Weights of a small masked image model: encoder num experts 8.
Rows from block 2 of the encoder of a small masked image model, named by matrix and row number. Rows with one number within an expert belong to one neuron, the router's apart. Each number is 500 + 25 x the weight over its row's rms, rounded and kept within 0 to 999. All counts start at 0. Numbers have three digits each.
Before each expert's rows are labels from the 100 images, of 14976, where the router gives the expert most weight on average: "colour at peak" is the nearest of a few named colours to the mean colour under the peak. Only what is clearly more common there than usual is listed. The data: photos of plants and fungi (iNaturalist). In brackets: how many of the 100.
# router: slot weights (encoder.blocks.2.mlp.router.weight, 16x160), inputs 80-159
# up: expert up (encoder.blocks.2.mlp.up, 8x160x160), inputs 80-159
# down: expert down (encoder.blocks.2.mlp.down, 8x160x160, transposed), outputs 80-159

# expert 4
colour at peak: pink (65)
router.8:543489470452472528460513497498553478482500533504489489495482500445498490491478554535537502554498509472530497493483524485478512499477515483499473454513537458521522476531461532513489502498478532556496530483530491501513492498494495482475498484
router.9:504475530506476477485535533535516478475500524495509496457461492515464497486541507537476508504491513534479505456515492513497490523453532486503540489503530488536527490496478499548497475528516509510483499465470493505543429465489499531522501513
up.9:516452519512522481534497496465446532449541463497499512510509512526494525452471483477500497493533483492489503545495544506488505527494511483489497466483504514506511557473530523488515523423501474429542494501508481526493497513504506519478454533
down.9:520517476497512487456476486493475487532533486496497476458519493508511513507547500512488482475460490488467509471507458504526488534536511492498502513473486528484549492515521464534496514513531483515498536453501497497469499442503457463534505488
up.10:471476525503494476488493497540504483491483508512495507483479519462470509537564455496540535472491458453487524466519512483507477505511508485487493491505506496500509515492467534492516493488464490469453493539492470514492502461494498522485533528
down.10:534535538479510538514451496499541516506485486527493513523523494507528550511473518513442523515490487489523465487476479523507463511486448529434495469534522470474507486518490478513492519486528472516487530477508492524543503491507469492504481493
up.11:490450525514507528500509488494445453486522513503496504537479533532489498541525432473502497528512488482476531470506469500516476516521522516488534505484535512485485523488553503497501478498525548439488447512483471501504518478496504518543518471
down.11:505535456451548522532445508537470496480510461487478513534495525509475471496534475472507495499492498507477476463542510509495499516493495478538479520482572524485541510503530468510475516479495472516504495469504498541474473492505486455503472507
up.12:499451507514511474557491507457451539455533435502508520520527503545497524472472449486516510490519478509485502531504531508516513513488519504485498504504506506510495555459536508479528527436523488430521491496512485516485489496503515511482479538
down.12:511511485495540482474500509493449490533543496480496469461522502524513501500545492494516460468464463490454525486499468505514505522532531481503505539435493543504558503503539462533497509497532480495531548455500495514467483434502493475512504487
up.13:487508500522551490530447470491480497480463484486463474507483489540491545520484455507505487479526461515454509483459504464517512472505502493460492544462504501486482529485495514490507533491487525453514503490493491525480515505545487547471499500
down.13:509506502490491490503510528468569492526495521483481516483503496479537534472443545463492492515484509505499512489474497513491547472489489505438462476522521498486495483525467545462508501486497526575492504495500485474531487518484525500486471494
up.14:472510498535515497506450471521496541502487489480494502501500470523485535515500509531472514513551479524431474463460491480534479490523477492455518483496502513486481502496484470489512517477541525475497500494483521520481474507541460548481483497
down.14:492540487493546490511480493485546497506486500434477521520520497498547564507489499492478478507480532523515519514476515507484522474476489512419504486505531515483476513523492493472503526501512501516470540461491486481522481504486500490460460464
up.15:499484529519526444502462472515450544489512449507529493531497507529488514523513503475500510501524475470494464493445492503491462518507485506487492467513509488517452568473492518489516508483523466472499482515482492531477489540511483530491473590
down.15:520519484453533560455513490474516498562485499516509529554517504494522526462456545476492500459477482448505504515473511499503515502476499493456498480465476463485491493520474485496520536478520502491508541515525497469497499502510487487481471486
up.16:512458527531513482498488492535492504494498513492523491493496549498472534504502475516474524486490482491487489473498487468539436532512439473475507451507513487474513492492446488516527476476525484453486497532475466504513514515521448538549505476
down.16:513529490483533498471510477487531489504519489481485483523522474476565517498479529474514468517480481465497501491452505517471526486515505500462503506490454495502500490536523510493498495505489501499504496521521470478497488506490513466492475495
up.17:472500542520507490518503488511489493504503526522519487472473508532475489557539466532469506539481513513479494440501449521510456494499495517509527505450503517483461500512521475529459487552550488497497483500451499484528474523497503514578529477
down.17:518500468492498526529484493530491477450487510489467493470501514534467493518522465473482524541519540556503517480503521472485485514468481500525480481490561528517530493497486505485484489508476510553481474481463463545513520511542476474500501462
up.18:497477491496511526556465486462441507454507461468487522541526487512501522487467467483497498485558476508509499529495554494507528504529491517483491511477523516481516526484560495466501506478491492463528517509518472503516542527493493499506497468
down.18:473535555505466543481503491492527501480470514503512515472493499523499492499525500515475520532511492508466500483488478525494495502477480506516479448487497520519449511507471518539500515515492525498453471527498498475511464505479522510536508446
up.19:508462518500505490505495504453450515457536453517522512511526496529498500473472482476529491499507475496500511520501522520501511499495534493501464483533515489534477523491554545471526524427512511462505474508540477487500500500506512500441484538
down.19:497498467507532476473521499509458499536544493467490483460500503492507499488544500505523451449483459484454523488503493498509514518521540474510501546448465543499565511492539476517476509495536484487519530462512498497461493435507507484530523509
up.20:485511480541525519486465457502501524490485496474496470472465465481454536528534490536493485468512470500450478457484491478535483469538503470454507498478477495509474513507493479492507521521491508471483476484474503486476496504536475552523517483
down.20:494529478488494475477481480464554509520507512486513510513492506481504567488469550487517501503482494473520496524478511507502536466510482509448508477529481528475461494543460522481515517484504510540494491556476513464509456528473509500476499490
up.21:529473473508522540518468482494456471483507509474479483545498507526460512509474466477486488515536478487485491484478523468509508530521467516469500471451552505462521514497510521516519466475492490450527505506496469544506550503514464523502489461
down.21:490556444491516473499512516500527504454547495488501472515511514486545498471498512454522501525478540471486475488466506505483530474491488525482483483475462525477514499554503522449465493506521495527567523533507494507494484499483543485479494468
up.22:520480470525499505441494497530487466513510523505460531481494532497493517491537484491496496483482474524501531485534519497494485546501479492488519479453517523476562529513491507535500509504475482457504533489477454546497501451509487514510478465
down.22:479502560497518500544477537502480518461494512509548494526482559510542496476423490520491497574514516487531473527522474498526450530472485511488460481529537493473457510506478502450527506453520513475527493485477511509520492484504512516501498495
up.23:499497505491546505508474471496503485504467492452449488518494480547474515510527477509481488468518469480439514462474526469528515477497521485473505515499526500502506516481477476502527529502529485460483496510495509527485504490523476553480488504
down.23:509525502472513474514497521449550525476484513475507506522500503496530496487432516455499500538509505491512509515469494503504510479525511509469477482509475528446480479585479551493491483495481497537470480495517499487500493518513526467477472470
up.24:525472519528535517489485497468462524494526490509497512526480528540502539484458476532511467533512511476491505531492498499511506518495492497477493485498485542463465546531536523466474511430527503449564505496535514526477504496503495503506469492
down.24:562532507494473489458504464488527477498518480522485515464532485517506521466504526519456503509529483486507513454479499518479505564496459516509507432528515476459543511512508499536514502477517485526471498457528473504511497458483486490537489463
up.25:505497509531564493528455509508456526487474495456492454532494483526498540509545477494474473476549492504486475501468517491503506506525494492466511536493478528503482495512534485479470490520497488475512481523479501511473529506525485539478499485
down.25:500504498452515517504498537533529517499490490500509506512461506517511472504448534513512484537500498506479485499481507485494506441466504511502492480522523509481457484524460515440502494482509520564475524534477506484494517526475528476448482441
up.26:479523460540557502505449479488480535496477498506472515504494511521460527514523469512504503497542493511469504527497502476554525486512455484446494493459502523494492490533503500487493567512483510456521528497473501511495473503539489531481509464
down.26:470558479502509486495468512485556525509508506469497501465511499517558557501475514494523479552441528521496489520468470508510514469473461505450497460483520531480511495504497494500479533507537501518478519487470485478531502499515498490473492442
up.27:534469533498501539538490448470500512473487457483487534572532459543457495512474483483485504523521494493472496519456544474487472539506476504486504483491524484489507492475501487521505547467505448473510502518533477507500518523538468509498483524
down.27:499490490451492516558503504482520519483482510522510515543539486483496481455423509512492544489488510466509481555490523480508496469442506503512492489519505466486469474493450518493492542520504484493523504538478516461529511557480524515496503515

# expert 0
colour at peak: grey (76)
router.0:533480522487536527507479471444499528508500482495507515522510500536519485526489514464477505501527522501519522524465520501467475521488488495521496443498506480494475518472479522489528505439495476501478479484541468512486553520503503489487451534
router.1:511502522491539523499487476460490515519479468496471546543539498525517495510485492482479520492531507487494535516451537503486469513497468512490497454506530506485499507456506512490516533437475479464475521502532467517506514499518495503476478492
up.9:509489501514471468494444490522498484511461510489497470494496460458474528491506492542484522477530462524466477457478485491542503486521507488449509537515487509495501514521500470515464478540509518515477524500479538505488495509514461550515508466
down.9:511525488478496473465496509538523474530519492450494462442512506461566572487540551472489467524484453491479497471452494527489510488498471527426485511467501514503538546518516496476448490500517510512470518504521490505481497501499485504485506472
up.10:503462494527533527512488529537455470481493525519501480485501527503469517502537416512456530526474487514493506471537440502525474509502512505487562526496514501526486504482507440534527481554515503469511474487448479509511490484507492525542491475
down.10:465532525526483477495474497523475519477494469507480508497517490486524498532530469493461497520538460500530511458522466501517464482530467542501505526518535483509502520507563473464535502509464493519460521440461485521523507449502510515475513491
up.11:471514485513451496458490492535482495500528506485501485477448479454486511492547510513560472495487453500476488490524504505510523483537517459480496533477447533521520492526533507510497503530484513528496487476509552488456447532525479515510495492
down.11:473504508490462513478516506491499460451495487452459490459531500455528499496516492509517512570470493524538515467543474489511486503517514506503461501522536500514493496532497527458467497553482509549461492491507451500522504492486512496499497485
up.12:524473507470511526463499491501546494507478556483535443503460517466495500515521514518536492479468502457503490496502466508517483535500524444501537510534429481529479498527453479549504467515483488507497485499514552483455496523499492498513496552
down.12:486533487532502455461454488478458484493519482545510493490487507534502484516495461512499477517498483493513504481539476520518484514513497523532506518504527517496542511520535479463510483506462491452488549441493526504524518447492495520489474521
up.13:489510477534537478530508528516506497504489511490528473501475519493516507496505471465531516548536512497530515502459468495505510497522519527503476499473495508518431489509484541444537477479498534515511437484499510496421484537499510499507488519
down.13:516522501524528487465487509493506504542511500531482512473510509543543468491492487506495462512539444509478546527488452522493534520531471533540486508448520484481510504508551499522507499457464497451526556460530527512509504421513516491511499488
up.14:488499494491460501501461460480513501519494473441456515475513470469505527523531478482556509442508499489506507512512535453509469496532491476481482507503484536497511502492500508493501517512467491487479499498523494515498489491559490515527489481
down.14:538495495495505486525508527504482492501502491464471463522531498482519521467506475491494506491521437498559519494549515506527480505498555468496488558511465472528522494514533451488535507548501466490528497520517498537487512460513525485484499533
up.15:461523451503529474497485566509469511501513483538510506490496519447517513450503472507530473463505481513501477513521466496522534462510507505506502536464502532517491498524540489447489525520521554519539500462451524477483462531510510502484546469
down.15:499516481454498474490480476500430507489506466484502460481508479453499543508561454495518521498506535527554485506553478503534476487499528508468483552497524462508493519484560483490527501528471495506470502456521489516491496476496480509472479498
up.16:483536463501473494455519537527531441516482542519503456464470487463503489501509525520542469475499480493499506487512482506506544480504533501494503508498495507525503478540482513506474443522485550519481516508478521495490507499481514507499553524
down.16:518535526489517526522481501496470465484462493482466501494513518539505521511513492475445511495524482551489534480529488493510510542480502513486477497502569503510519489487521504483517487509482522485466513486500452555512503431485520552438478506
up.17:478501475528519455485456509525502525493500534495529463461464486465473518480488505560504479490462474485445452458485483490544509464517502483469513502518509530494512533537471499487459481532529528503511531458489535512494491482508478548513514498
down.17:479466498475425492506536490506500465508504484428476496493492459439483443518534495513499488539506492526527497444489518508523526471545520512522515503541484510485537510486539496490467488529502496485506468572512488476530517501483506522484499488
up.18:500490481504472504464486486539504480508494501508482483449478469472442519480565500511535489483462437458458476453531475463521516482519521425481497547500476505542513494528499506535509502515485522506485492491503521509445469483525463532515521508
down.18:494559490501435496486487457493549495476475515491487470419512479463493515495534524522495502562506504544508508476511496516505490477509477519510480510497515527465502495540512503510441502524471473531495519471528500488515483480514491491535525467
up.19:508499514461480525478521509517531473557502515481515474483478478484494482496525522462545494494492471472473514486489497520513502505521548423504516479544456477499491491496474508530532447480499480519455476451528520489438497510498518496499499540
down.19:491486513491508500527525506487483489531547495491492525550519513518510506492477444481477500459478491471483534483427522502487507518513513511498541463513460481468528525469533477515547469449523481447532501515517483509510505458468521507503482489
up.20:472512464506514476492470493549543501507463506479481489483482466461485536462503463535495523502531486507476482488481486492518504505512470508458493503491508521500521502509498476496459497522467537495465548469491528509503466486532456540505478469
down.20:490533518489502453476491483514511490549535471435500498500521502505521527502583509426518470543475470497479494469462506536508490467498492515468526508471511521478538533483534488519488496499506496515444511462494502510499475448507496509470459522
up.21:488462461493498505498474506541498475494491502473471483451485463474474536477545494524519498500484458478428471447516481468539522474510539450451505545518522507512502505540497480501493501519515520538514508479484536524458472497525480549529511515
down.21:492543513480431521487527484497594515482503543474473488443481495459515497496490539487534502562499507517527489500511517519507516454513486514508490500493503522466509504524481509523441502528497532536485519501522526472526474485488504477519511499
up.22:475513489536470464482512517496484488510526511530505508485498504493502513459525525514538470457477449469486514486513498474498530458505514466511495544472466500531528509503506513492515515504495505462494538483477510477477495478489519494490578498
down.22:470472509489490489526522491495424516484499475477522497518491498523447537525518447480508499491536547515541491524565498499488497514486520493474502503531499467551429478451516489511534508473439527478514466498498514503504507531495491479486474530
up.23:511540451542470480478496524525521518495503485512517498465472522484494492524521473507511513537525497490513465517549468515508508484502463507509569520475462541520468475541529449490482489537510513499534524476452547467490495504495504491543523455
down.23:507539478501549488458465499510483530530501464524497510504514486506506514533525501473500464494536526451517490523505489524503468490497476535487518488484538449483486524497556431484525508480453479490498568455491522526512517445503487505467475511
up.24:474483470520475503450484492540501494500482527473491481455466466437483507483544502516521514473510467478453497476511478485530529511524502449474510518509483489552510512494514476514511493519471542531458524488499521504469469524538454537527480485
down.24:499555494523505458492471502528525498511511503484501480477514479515520518492544497491475485573499472550481504467472475534513497478547482541494470543499522512453592528533551488499455468519504481524508531465503476541509497450505514514516492485
up.25:481498491488469447444497511527497486505521522508496473434485468478475519494540509528535474474452444474458470463486485497510508484516528440485508529504460498513546493524479497546494493497490506505493514481490527501480464488520479518479544527
down.25:511517502507447514475463480488531482483512478503457465433541485491472478472547493526473525556482502540512514460515503511526474498513507530523454526488523505491522513520521491465431490536487469527459500476510485500510516470529500503531543496
up.26:493482475512488519492497500523523487523491511485483491463480463462469506469512513523532522493509454474420483471493496482535519506516520468449520521486500514510504505528524494521472497500478547511479480498509527507447442498543479545532499478
down.26:479539514489444504420497492524523489531496500456510464417521492461547526504551537506544497565468480526493513470510479535502481509538490498471476513498506501481539513510511502501480491544481495530455511459517503491515483476508505471501481498
up.27:491482478537504449482489511534489453505497505492460481485485481453496515471523461518536499506524473482441490457513486469534538486540511478473486551490521526517479503520493506493468497505491547516492486494477548530464480499542467532538500478
down.27:458539515472466489492517487504548490509498523476510499481473480501529519474534517526476508586452515536485476461484485533506498488484498521486494491477506512463541504522470500514435485539521529556459511484526497487541474482474520504498499485

# expert 5
colour at peak: brown (92)
router.10:474513510495507498489507504502458484531509533492508506500471516488491486459533538480547442484465487505480510462491461483512523472480530458493493513491486501483559518550530504455485473494502516506482524457511518479477459495498520528514493500
router.11:468515494489519464523495488520485501517499493524508486493469479492510512467473512522543487474503518509477486495503494468530529463496508506494461500496498495509457508496514522421497497466509539495494493462498544473463494511480509529446520483
up.9:527473481499483544453487478515560459511490548472474445487476489471495521507508539513500496451513504496490529465457536515485477501485513477473505468520493459531494541472445494531510474471497527523483494468535515516460515513523482522482494536
down.9:488545479467521529516457493524539498497459508514490485505494490500493581509516493495497523491518555515518477486506490505511494461507485512427511477519502528488424495521482525497514518540524514517486465526462503495495493562488508489496543492
up.10:524475498527530521494480476513495476493457513467461466475486489522452519533513485531442508474552512527437505450481538503516494534503504487471516485524530488557497524484457488552538495493497517509509515470483488532504499507524484547513479522
down.10:491495490479504501523478484503535494509469489485487496484501493472524543520523512449506520519477563534453482495502494491507510469506492494423500488478529526484474500524483484502464507522518494556454485486493484493516458543488507442491490449
up.11:527492456491496553499454491559531517501461499483478475475494453507464517528529523500480527479515515530469467472491535497518469506502496471466521491522509468545468520466449479557544490482498495503487497476533521522493498511533469531497469526
down.11:509501488464489541513479480512540486493466487457475473474472480470513568533532521469503502501474514524464500499518518476503522468487521504417506498504525515515458492512474489497464505544489503518483458500489462514504518552498477457499498490
up.12:488507506530522478514485503493547532488502537491499446459450488524518510483445536547478443497493496534474496495490493537508544505484500492506536508487471546489508511521508469530494469505508503516543547447496514498510477493500494491518488528
down.12:487507505512478476491495500495551508499515516534510505522503467495495539496465511535471519504465491492508492508489473517513488510483485517475519486497460475493448496504505485522492505550489516523493508562476474460574507538487502477503502476
up.13:511469514549537486502479475533471471465507491483470506526488473540450517540504451528476505523495520518493493478471538484500500505536495519484533500517530496506525522503499493540511507540522498484550505521436452517521525531491471513501458531
down.13:491507490485477474530486514496517506499493501451525464461506504481536530478494516488479505550469512539458461522553482488524520491446516475464512505453498500506501492474479462495497482526506511508482504489494463484549486494473516485489474497
up.14:509489476510521477518458522518515503453494485496521477476511492494514520488455492547456526509533532501490467506515517549551494508469487518489543520515542507496479526477496449504493513528558486514545533500469515505562492525515497513530503493
down.14:477524496516491487525494527532482482521472499526497514504510518537461479485541465471478529492473500552460486466544474504523493484478485500508532482431519539479474499457481468535494510505514507514480496472476496483521506474498516534502549460
up.15:513476495500533532487470480537523477487472526475483474491477492494477536546516499523460516487514509500466495459480543493511478521484493477462527448525544485507514526461435474544508474495503525510478517482490500515514509507516475554523472489
down.15:491518476506535493536495494519568498511473489481498476438488468503510506537565486468475559511478521513425498467499497505491489481491529474483495487490515507499484483511507492532449493498522480549488481473493489502482498524493527424488503485
up.16:530490467491520493511491515515491472469501506504486477518519490485481523536468485530444508547515530536492473498466510492512520532524499520489528517534536504495523496518501505514482466533522507531551515521469510527526532530503495501500471477
down.16:510510525491502515465489486493556509544497491521487526473500514479493459506549499471501523493474452473459512451478490517524466483469482516513545481449477487496522513487480456527506502492557481522445526473477504477511486470499518523501524483
up.17:498477485503499500522493533512469464471481490513484478509521503469481531547467424532463525523523521527483496505496520489529534531538515524477550510514532503507497502494493471498500478548531512521533482511447524519543527537502502503492480499
down.17:491520514501510497495493488514548495523523494493487504490495498509517518493545504457501503512464456516475503444497483509516488495479490502478552495440481511493554518481524444530526500501536482503453513455494495520525484417503519542485494498
up.18:521502509520492470518445437534492536474498456481525461486480456531485516529521484500518526540542473512485450475481510526480463495538470503480511479493516498509463534506530505490474497514495445491508498543470497509498497517506466520514495507
down.18:512515494515489490516511513518538484465501510485489465494503528501461509509507495473483533591459550525485473485539503510524496517502520499458518474526504502495447472499455485488488486531514505539471472523499458487538525513490514453487515478
up.19:538493465468499535439481462505538499523509537481502473503476495474489527517525537486523489458493460462496505478493507527502463494475484436490489507518468468502474543509467498549498473487492509506491502532538522514448506483518491506479514538
down.19:505546455477535509505449505497525505532465484524498503507492468495473575520521497514516521475481550495502481511483522504511499449501498516464505461509488497477422468537456512483492521518503480538484499531487517488509514563491511473479555493
up.20:516490496490466524469489464523538510510504538482530450473463461480488522524536545507500504440497473500503493463472520528491459491506520503498481506540475466544460556507478504538504447491484479510479497528513500508473539512499486519504514528
down.20:507532464446514495501487509523539480527483494512481488488508498474507575507499517471534515459482535481526486495474516488523498446519478505417506485532498492481431486518466510491486507524501509526466501519489505483515506545499510471492522484
up.21:484505506525501527488504463516508503507482527462461474476501451507512506532535524508477481485488525547491513468435502470498473510519533505484499508510487496520460490504483501535516501520514510535459464480490489502493450515536479505485470520
down.21:476508515527479481520520521502492508508501487470472500538493505502509538506487443469484495480498462492538513488493488473536486507528509514465547515510441499503502467512506495508518507553491513477490473549456474474532481491509510487484517513
up.22:528464509506480563460500404480550472487497526453460516516443489508491494517548526496516472495494484474507524486479526482498500510488491454490476498504484504512504520509506514501485511456456529508476483504548477511468498478519477498494482475
down.22:511493496501478480468500504476514506561503525536512520474520489493510490487461499528484483429500481500502513518537491489482517525494496497517517498474459467502550492473496478521533498485469497479489546483518515468530512441491480537503510505
up.23:520483516519485480501478452532504469499469541491479433484465481495496497525495495523513504508524482500488514483456486446476488514532514484490482488499478467500521498493477526498483452492471516478462498551514475519493557502514452512478505515
down.23:545465504491506519495494501479490507535534502529525528501541509506479504508493540488484470467448538507526504480490497496493486531512498496485498471524490495464495499451523468523495471475523452516503497498515505500521528493495474515517481493
up.24:523491489472469536478484445513525499517490524461505461505463457487488518509533521507533496442507448469484500465477509513499475500509511455496479512534463474512469529502477502524504465463442497496475515513544510516443525496515474522509500548
down.24:510525482458507509481479493486564503524497502496509470513510487461524567503500510476542520495473521461525480486465496516513490476508477506429508473549451457490430494509460498478500531550501522547465475520502519465482492552492516465490509505
up.25:539471474484503533439500491501519452496526527525490509527478511442493502497475523553506485526509486475496522502500516495493523505514504475483478418554498502476492520558479533473459478489460554552509504493513462526510498510501476504487496489
down.25:527542464479523473492497495467507488487500486517464492483505478476495500503490500502456514512474484500536503499511510491526488474518514532485493546545500497500501487564479513476467498581485483567500535487504470506534521477491508446453478514
up.26:497508537502550484521494446515504514498492515440473485520513478510505504514531512497492513531512481492493489484426490457492483501478508494498469514509502476500502496466487521510507504502489486501477476504524491514497480477531468506501464543
down.26:508496520538466508490521538494521514533508499519477541515504528496504516489484470485480491456498481497530507478468488466512473506521461517478553477494438512446496470497498485514484514521545492500484493515482496482523491514538502467539543462
up.27:515489503470503472518494473548484506495473495451460479502519486489511490509502500498500530543508474495502490486452475443494474508500505519489458536498528478499513493489480495498484498527496479521502497524529487523511491496520455501494443517
down.27:515503503540484497479508512484544506538514484552486533507504517497495501494492498497512496484498499502518491482471491466513465509543453508486552458537458527430503458505515482504475514496568466504477508489496524480479483506540487476519522475

# expert 1
colour at peak: grey (77)
router.2:482469473489492485504505522478477517505524486510484546476531479517495486501471501487491462474533489481486495484495552523487507501506478537491533481486547511453511523446500484556477571475509504501536535481513475499532485528508486524512498523
router.3:505468501527477485503509505477488532485500522494489490443519461531504510508476528464471443487483525510489507489463530523507484528497514474472494503468513488476549500473466495554503563492489496512519534486517439528545486549500485532494481554
up.9:464515531537512479487517515569526497515477522512533471506443512520491509522559505497531476489493451454495472484518454502507497470497518504508519558489472519539493490532510496496489449512471526491479491489461534497480479468493501501507512515
down.9:491471485496483501560528504492472496474509487490495496476502484492494456480501464479504507516527486529507532489516501500490538537532547510554454490507524481533503484500523554493473479468427515525499451483538445533473492496481518484487459521
up.10:550491527500478476491500505514482482485478510525504508497515494521482482536498531503455477492459476514483506461472480482489488540485507491509512482524529468492565478478446503562486501534522486528482492523469458504531530509498479500496520537
down.10:462515551520490507514483487491526528518496529512551514514461513486527475523448520514498493521466513486529467507464463515537467481470486500496498489497458531453456495518477514518471523510550505476523477534464526450519482561480492491521561498
up.11:456474477518526503512526529514451451504518495531479517510492537522491504474539436496513473521508463486488529493532481480528530486522523509499549516465514574493496506508571501481496499474545525471527484525457517517463480450505514510507509456
down.11:516473520485519494524513497510470478477524476440474501496527506531466535515544447487471505487489517494488534477501517506477494578481518458479504492503531481516573516449524487552524498456491461486475485478497447532509502455485495519485452518
up.12:506464503470500497519488484547529502501489528463512446480504491444486504521529496480511533461482498447475473488504505493498468521516494515486494516503513449545476507473460475518533481525443477536470472495495506508482513526515463514548472531
down.12:489489541450473504533499487531540496452464502504515505560527477470512568495464498519516540520478492484518477524525496493521495503535492485424495499521458504506486490527466535482495500529472513471480479566549511475495514499477484492464504486
up.13:526447519500541515463484498528524481505492546487524432502497493503507529487470505534481472502516492509471506486483471523500518479498537505489510504527505484531467518511526490502500444507524521492517511559521495510497525495513491510437513478
down.13:509530486529506456503460524549455519502493478503490466463512529527484528515525452480489538458575511494532497523527512479495496537494465531506472512472529444493504504467535457502560488482456485510482524508455515515491517496529488503504495515
up.14:443539477507486494541485484502497564515519490460534512445491483505522482514521458497521517492504527498505449511522460498539471470498478502515515536484473532491514496459555444454514518548524484493505492429471501455510446481509490502534515493
down.14:524516469499506509463471476494454506528506439514495496462524453538467517534532511500523476475536534514469503486478524515486522476540535539496501500488515490522488507514558473461514517487488486541504513484461511518448503459522522532478480509
up.15:514512507483465531485499467529510506514505537464511431498466454508498504508497528517518493541486465523507476492478491509491515483516531468482471508512462458484477502542489506490508443470477493524514498424553521493471536529489488506511435519
down.15:537480539500478486489508518518528455491487491492466474493517519473561577489494483532472524577487456507519499505521478492483487540520487482426513508523504468488538501519486493479496487524494487493469505504515481512531513462521496459492478473
up.16:528483488482484464449499507521510485512536494472485503483492503406513495451494522533519500537539494487480463501466494512456514521497461482503505496500502490463554539492495502538475498509518512561508511497547574490507466553513499510527494484
down.16:532540480492542486513460531520465512514488514586491483490507503513450464520510495503497516445490507487480483481500504470525491489494490509534494505520512531472501469533494478511499512513541479504483505492463490521498526530523485487540553487
up.17:475523457486514465535500488526484544464548458489537509501489494467501481492544432503523514505520507474496430522528490508510495477508463516514542534490476540479490508484578460484478512531531484509528502468481565456499480516493484494537514492
down.17:512530472530551498452474500499440514541526469526507510469532504521468509539555488478495472462521516498471523521493513517515490507510514509514528488493523495524525505481547453520534506479480480508468531456458487513494507444500501509496464509
up.18:507479504510543483484476472520516478474482504475489464530482506469511513477485479546482535523544493483465489486448455525507509505508490505491540509471495509477510530510520500532496477519509516475483513537501571499486487497523484528492517463
down.18:550534494490514485514444534516478520512450465560492482452508506524467494534508487487503531466531503511492488499544522476519495526506520509511459500545534473515492484505487480478503509503494484506475482515466516538469538510538500475501499527
up.19:520483509442489505486489518501470467510508512509503495504518502461524483491486550518501472532483463468453492507491452507476516542481491462491488479483548459492562488478454495557524508491527514518496495465575536495522518513500487497533498497
down.19:505529515493519527462469480493514531529503536537514521500471511507466436507458543515499467463481472466488476469510484504534470482508492504534482507496504532473454477518487514516497531510540482457498517509487483467503490527515498519535535505
up.20:530464523508506518475496485547520505491479530468536442498452496519498514524483510530505477495480474508501491460486494497510471505478526459502487509518458467509457534512486493505522426477521511508495479516494469503474555535489478524488486517
down.20:520488520503495508507497502509526451448500491490483501507503507495507550474512484515480527527507476508480492481521498512490524533515461520446521520477523507519524515502497496477515495493489507468507506526514497521470524458511488502437497500
up.21:507451480523559544474503530528482461483471540484485502519514532496506512511475472531442509466487505514497532494500508512525499534479497501484536525488520485502538511502497454525520492527506511474499541515464471531524487488503486517510497461
down.21:507492518494470459527466511537485491457495496528505492483499497486477516484501482518497555507513500489533472499496478469504467509501491519478462501514562446503465523482454525496522518520487491524476492504487489512512518515507475518496531544
up.22:493514496519507463490502480539538485506468542453471467503467481514499499510580503497514512496511472471472500465461495482488504496478504493502514539496468495537539482501482479559503485521495519500473492471497557509474482472524494508500506524
down.22:483469530501476514517537520501541467466463517493481486523500497480541554489469490506506514564490494518518514514529495460474531524520490489475491499486501482518505503485467524495506465489457523500500473543539529515483524491496508484457466497
up.23:539480512496472504488479498499497494503471513537532499489515484485479505534499529510478488476465488507470491457472455492496500533507503465477502461538496472510558475506440498550472488530510490520468498540495465505509544491501466500515526524
down.23:456499555451499546546477478487532525461442529520554511544482532484553504518440514531502544534467498502510477514500465517550484509467501503473489506503491517489472483527456526477473510536536519495494481533490522468532476558460503496468511449
up.24:462508477506514496502500495543491486509511464507515489500458494519488517476536464497581513491508478499495492500526481513545521463507538476508515518499450526491483506573560521472493478495501520489468496493507531485444481488482504534499527499
down.24:494457549469492498553513540505498496490455483518502500535514526526530569487467508484487521511483500500483492529497504489465532546494517505431471503508519461534515474450475516475526492485494516499496465537518484513511497489523486494470473519
up.25:483480483492531496488432494524498498499524500489525486488472496466448529487512480555507535531524485505436445470497489490548503496514511468434525481500493494531483519531492480485498468519528531497507479501511528488475474520520444539516466485
down.25:484423509516506472487556517531512445497536535464465508477518537524500552480531511458512483560458466502527552513497469486470522509521521508476485554499517533504550523512487562495486461475501499492509462529480498510525522470478485481502475484
up.26:457532470536484490516491522483488537481501520467498484468492493495499521509484507485531486522484505524500501497485441478550478483516525496476475516460487512497481487540476510469497511546496519512499500447501474482491465539526485511526476472
down.26:490476495493532493505533518544470462485507490505466480519495509510511502524515466525542520456502508491486525489481522490503522493475518545513536552482527479491514521479532469485557508491527492515535541491439526535491480485525522548474494526
up.27:506486493504546477469455485546491467482506510496509455536480497449464531494511480549514491525500481486461460458462467479522515500523485460454519478509500517489536518526499512508480469532516522486498491496493514521494496518525449546500488470
down.27:480449540469502495538545517509517463448496504481494490543497519472531564488516455515471507556445498514493530504505511504490534513499520525445514525488492509503527490479486504470496508522497515508481513526510504459539469480478493514496474470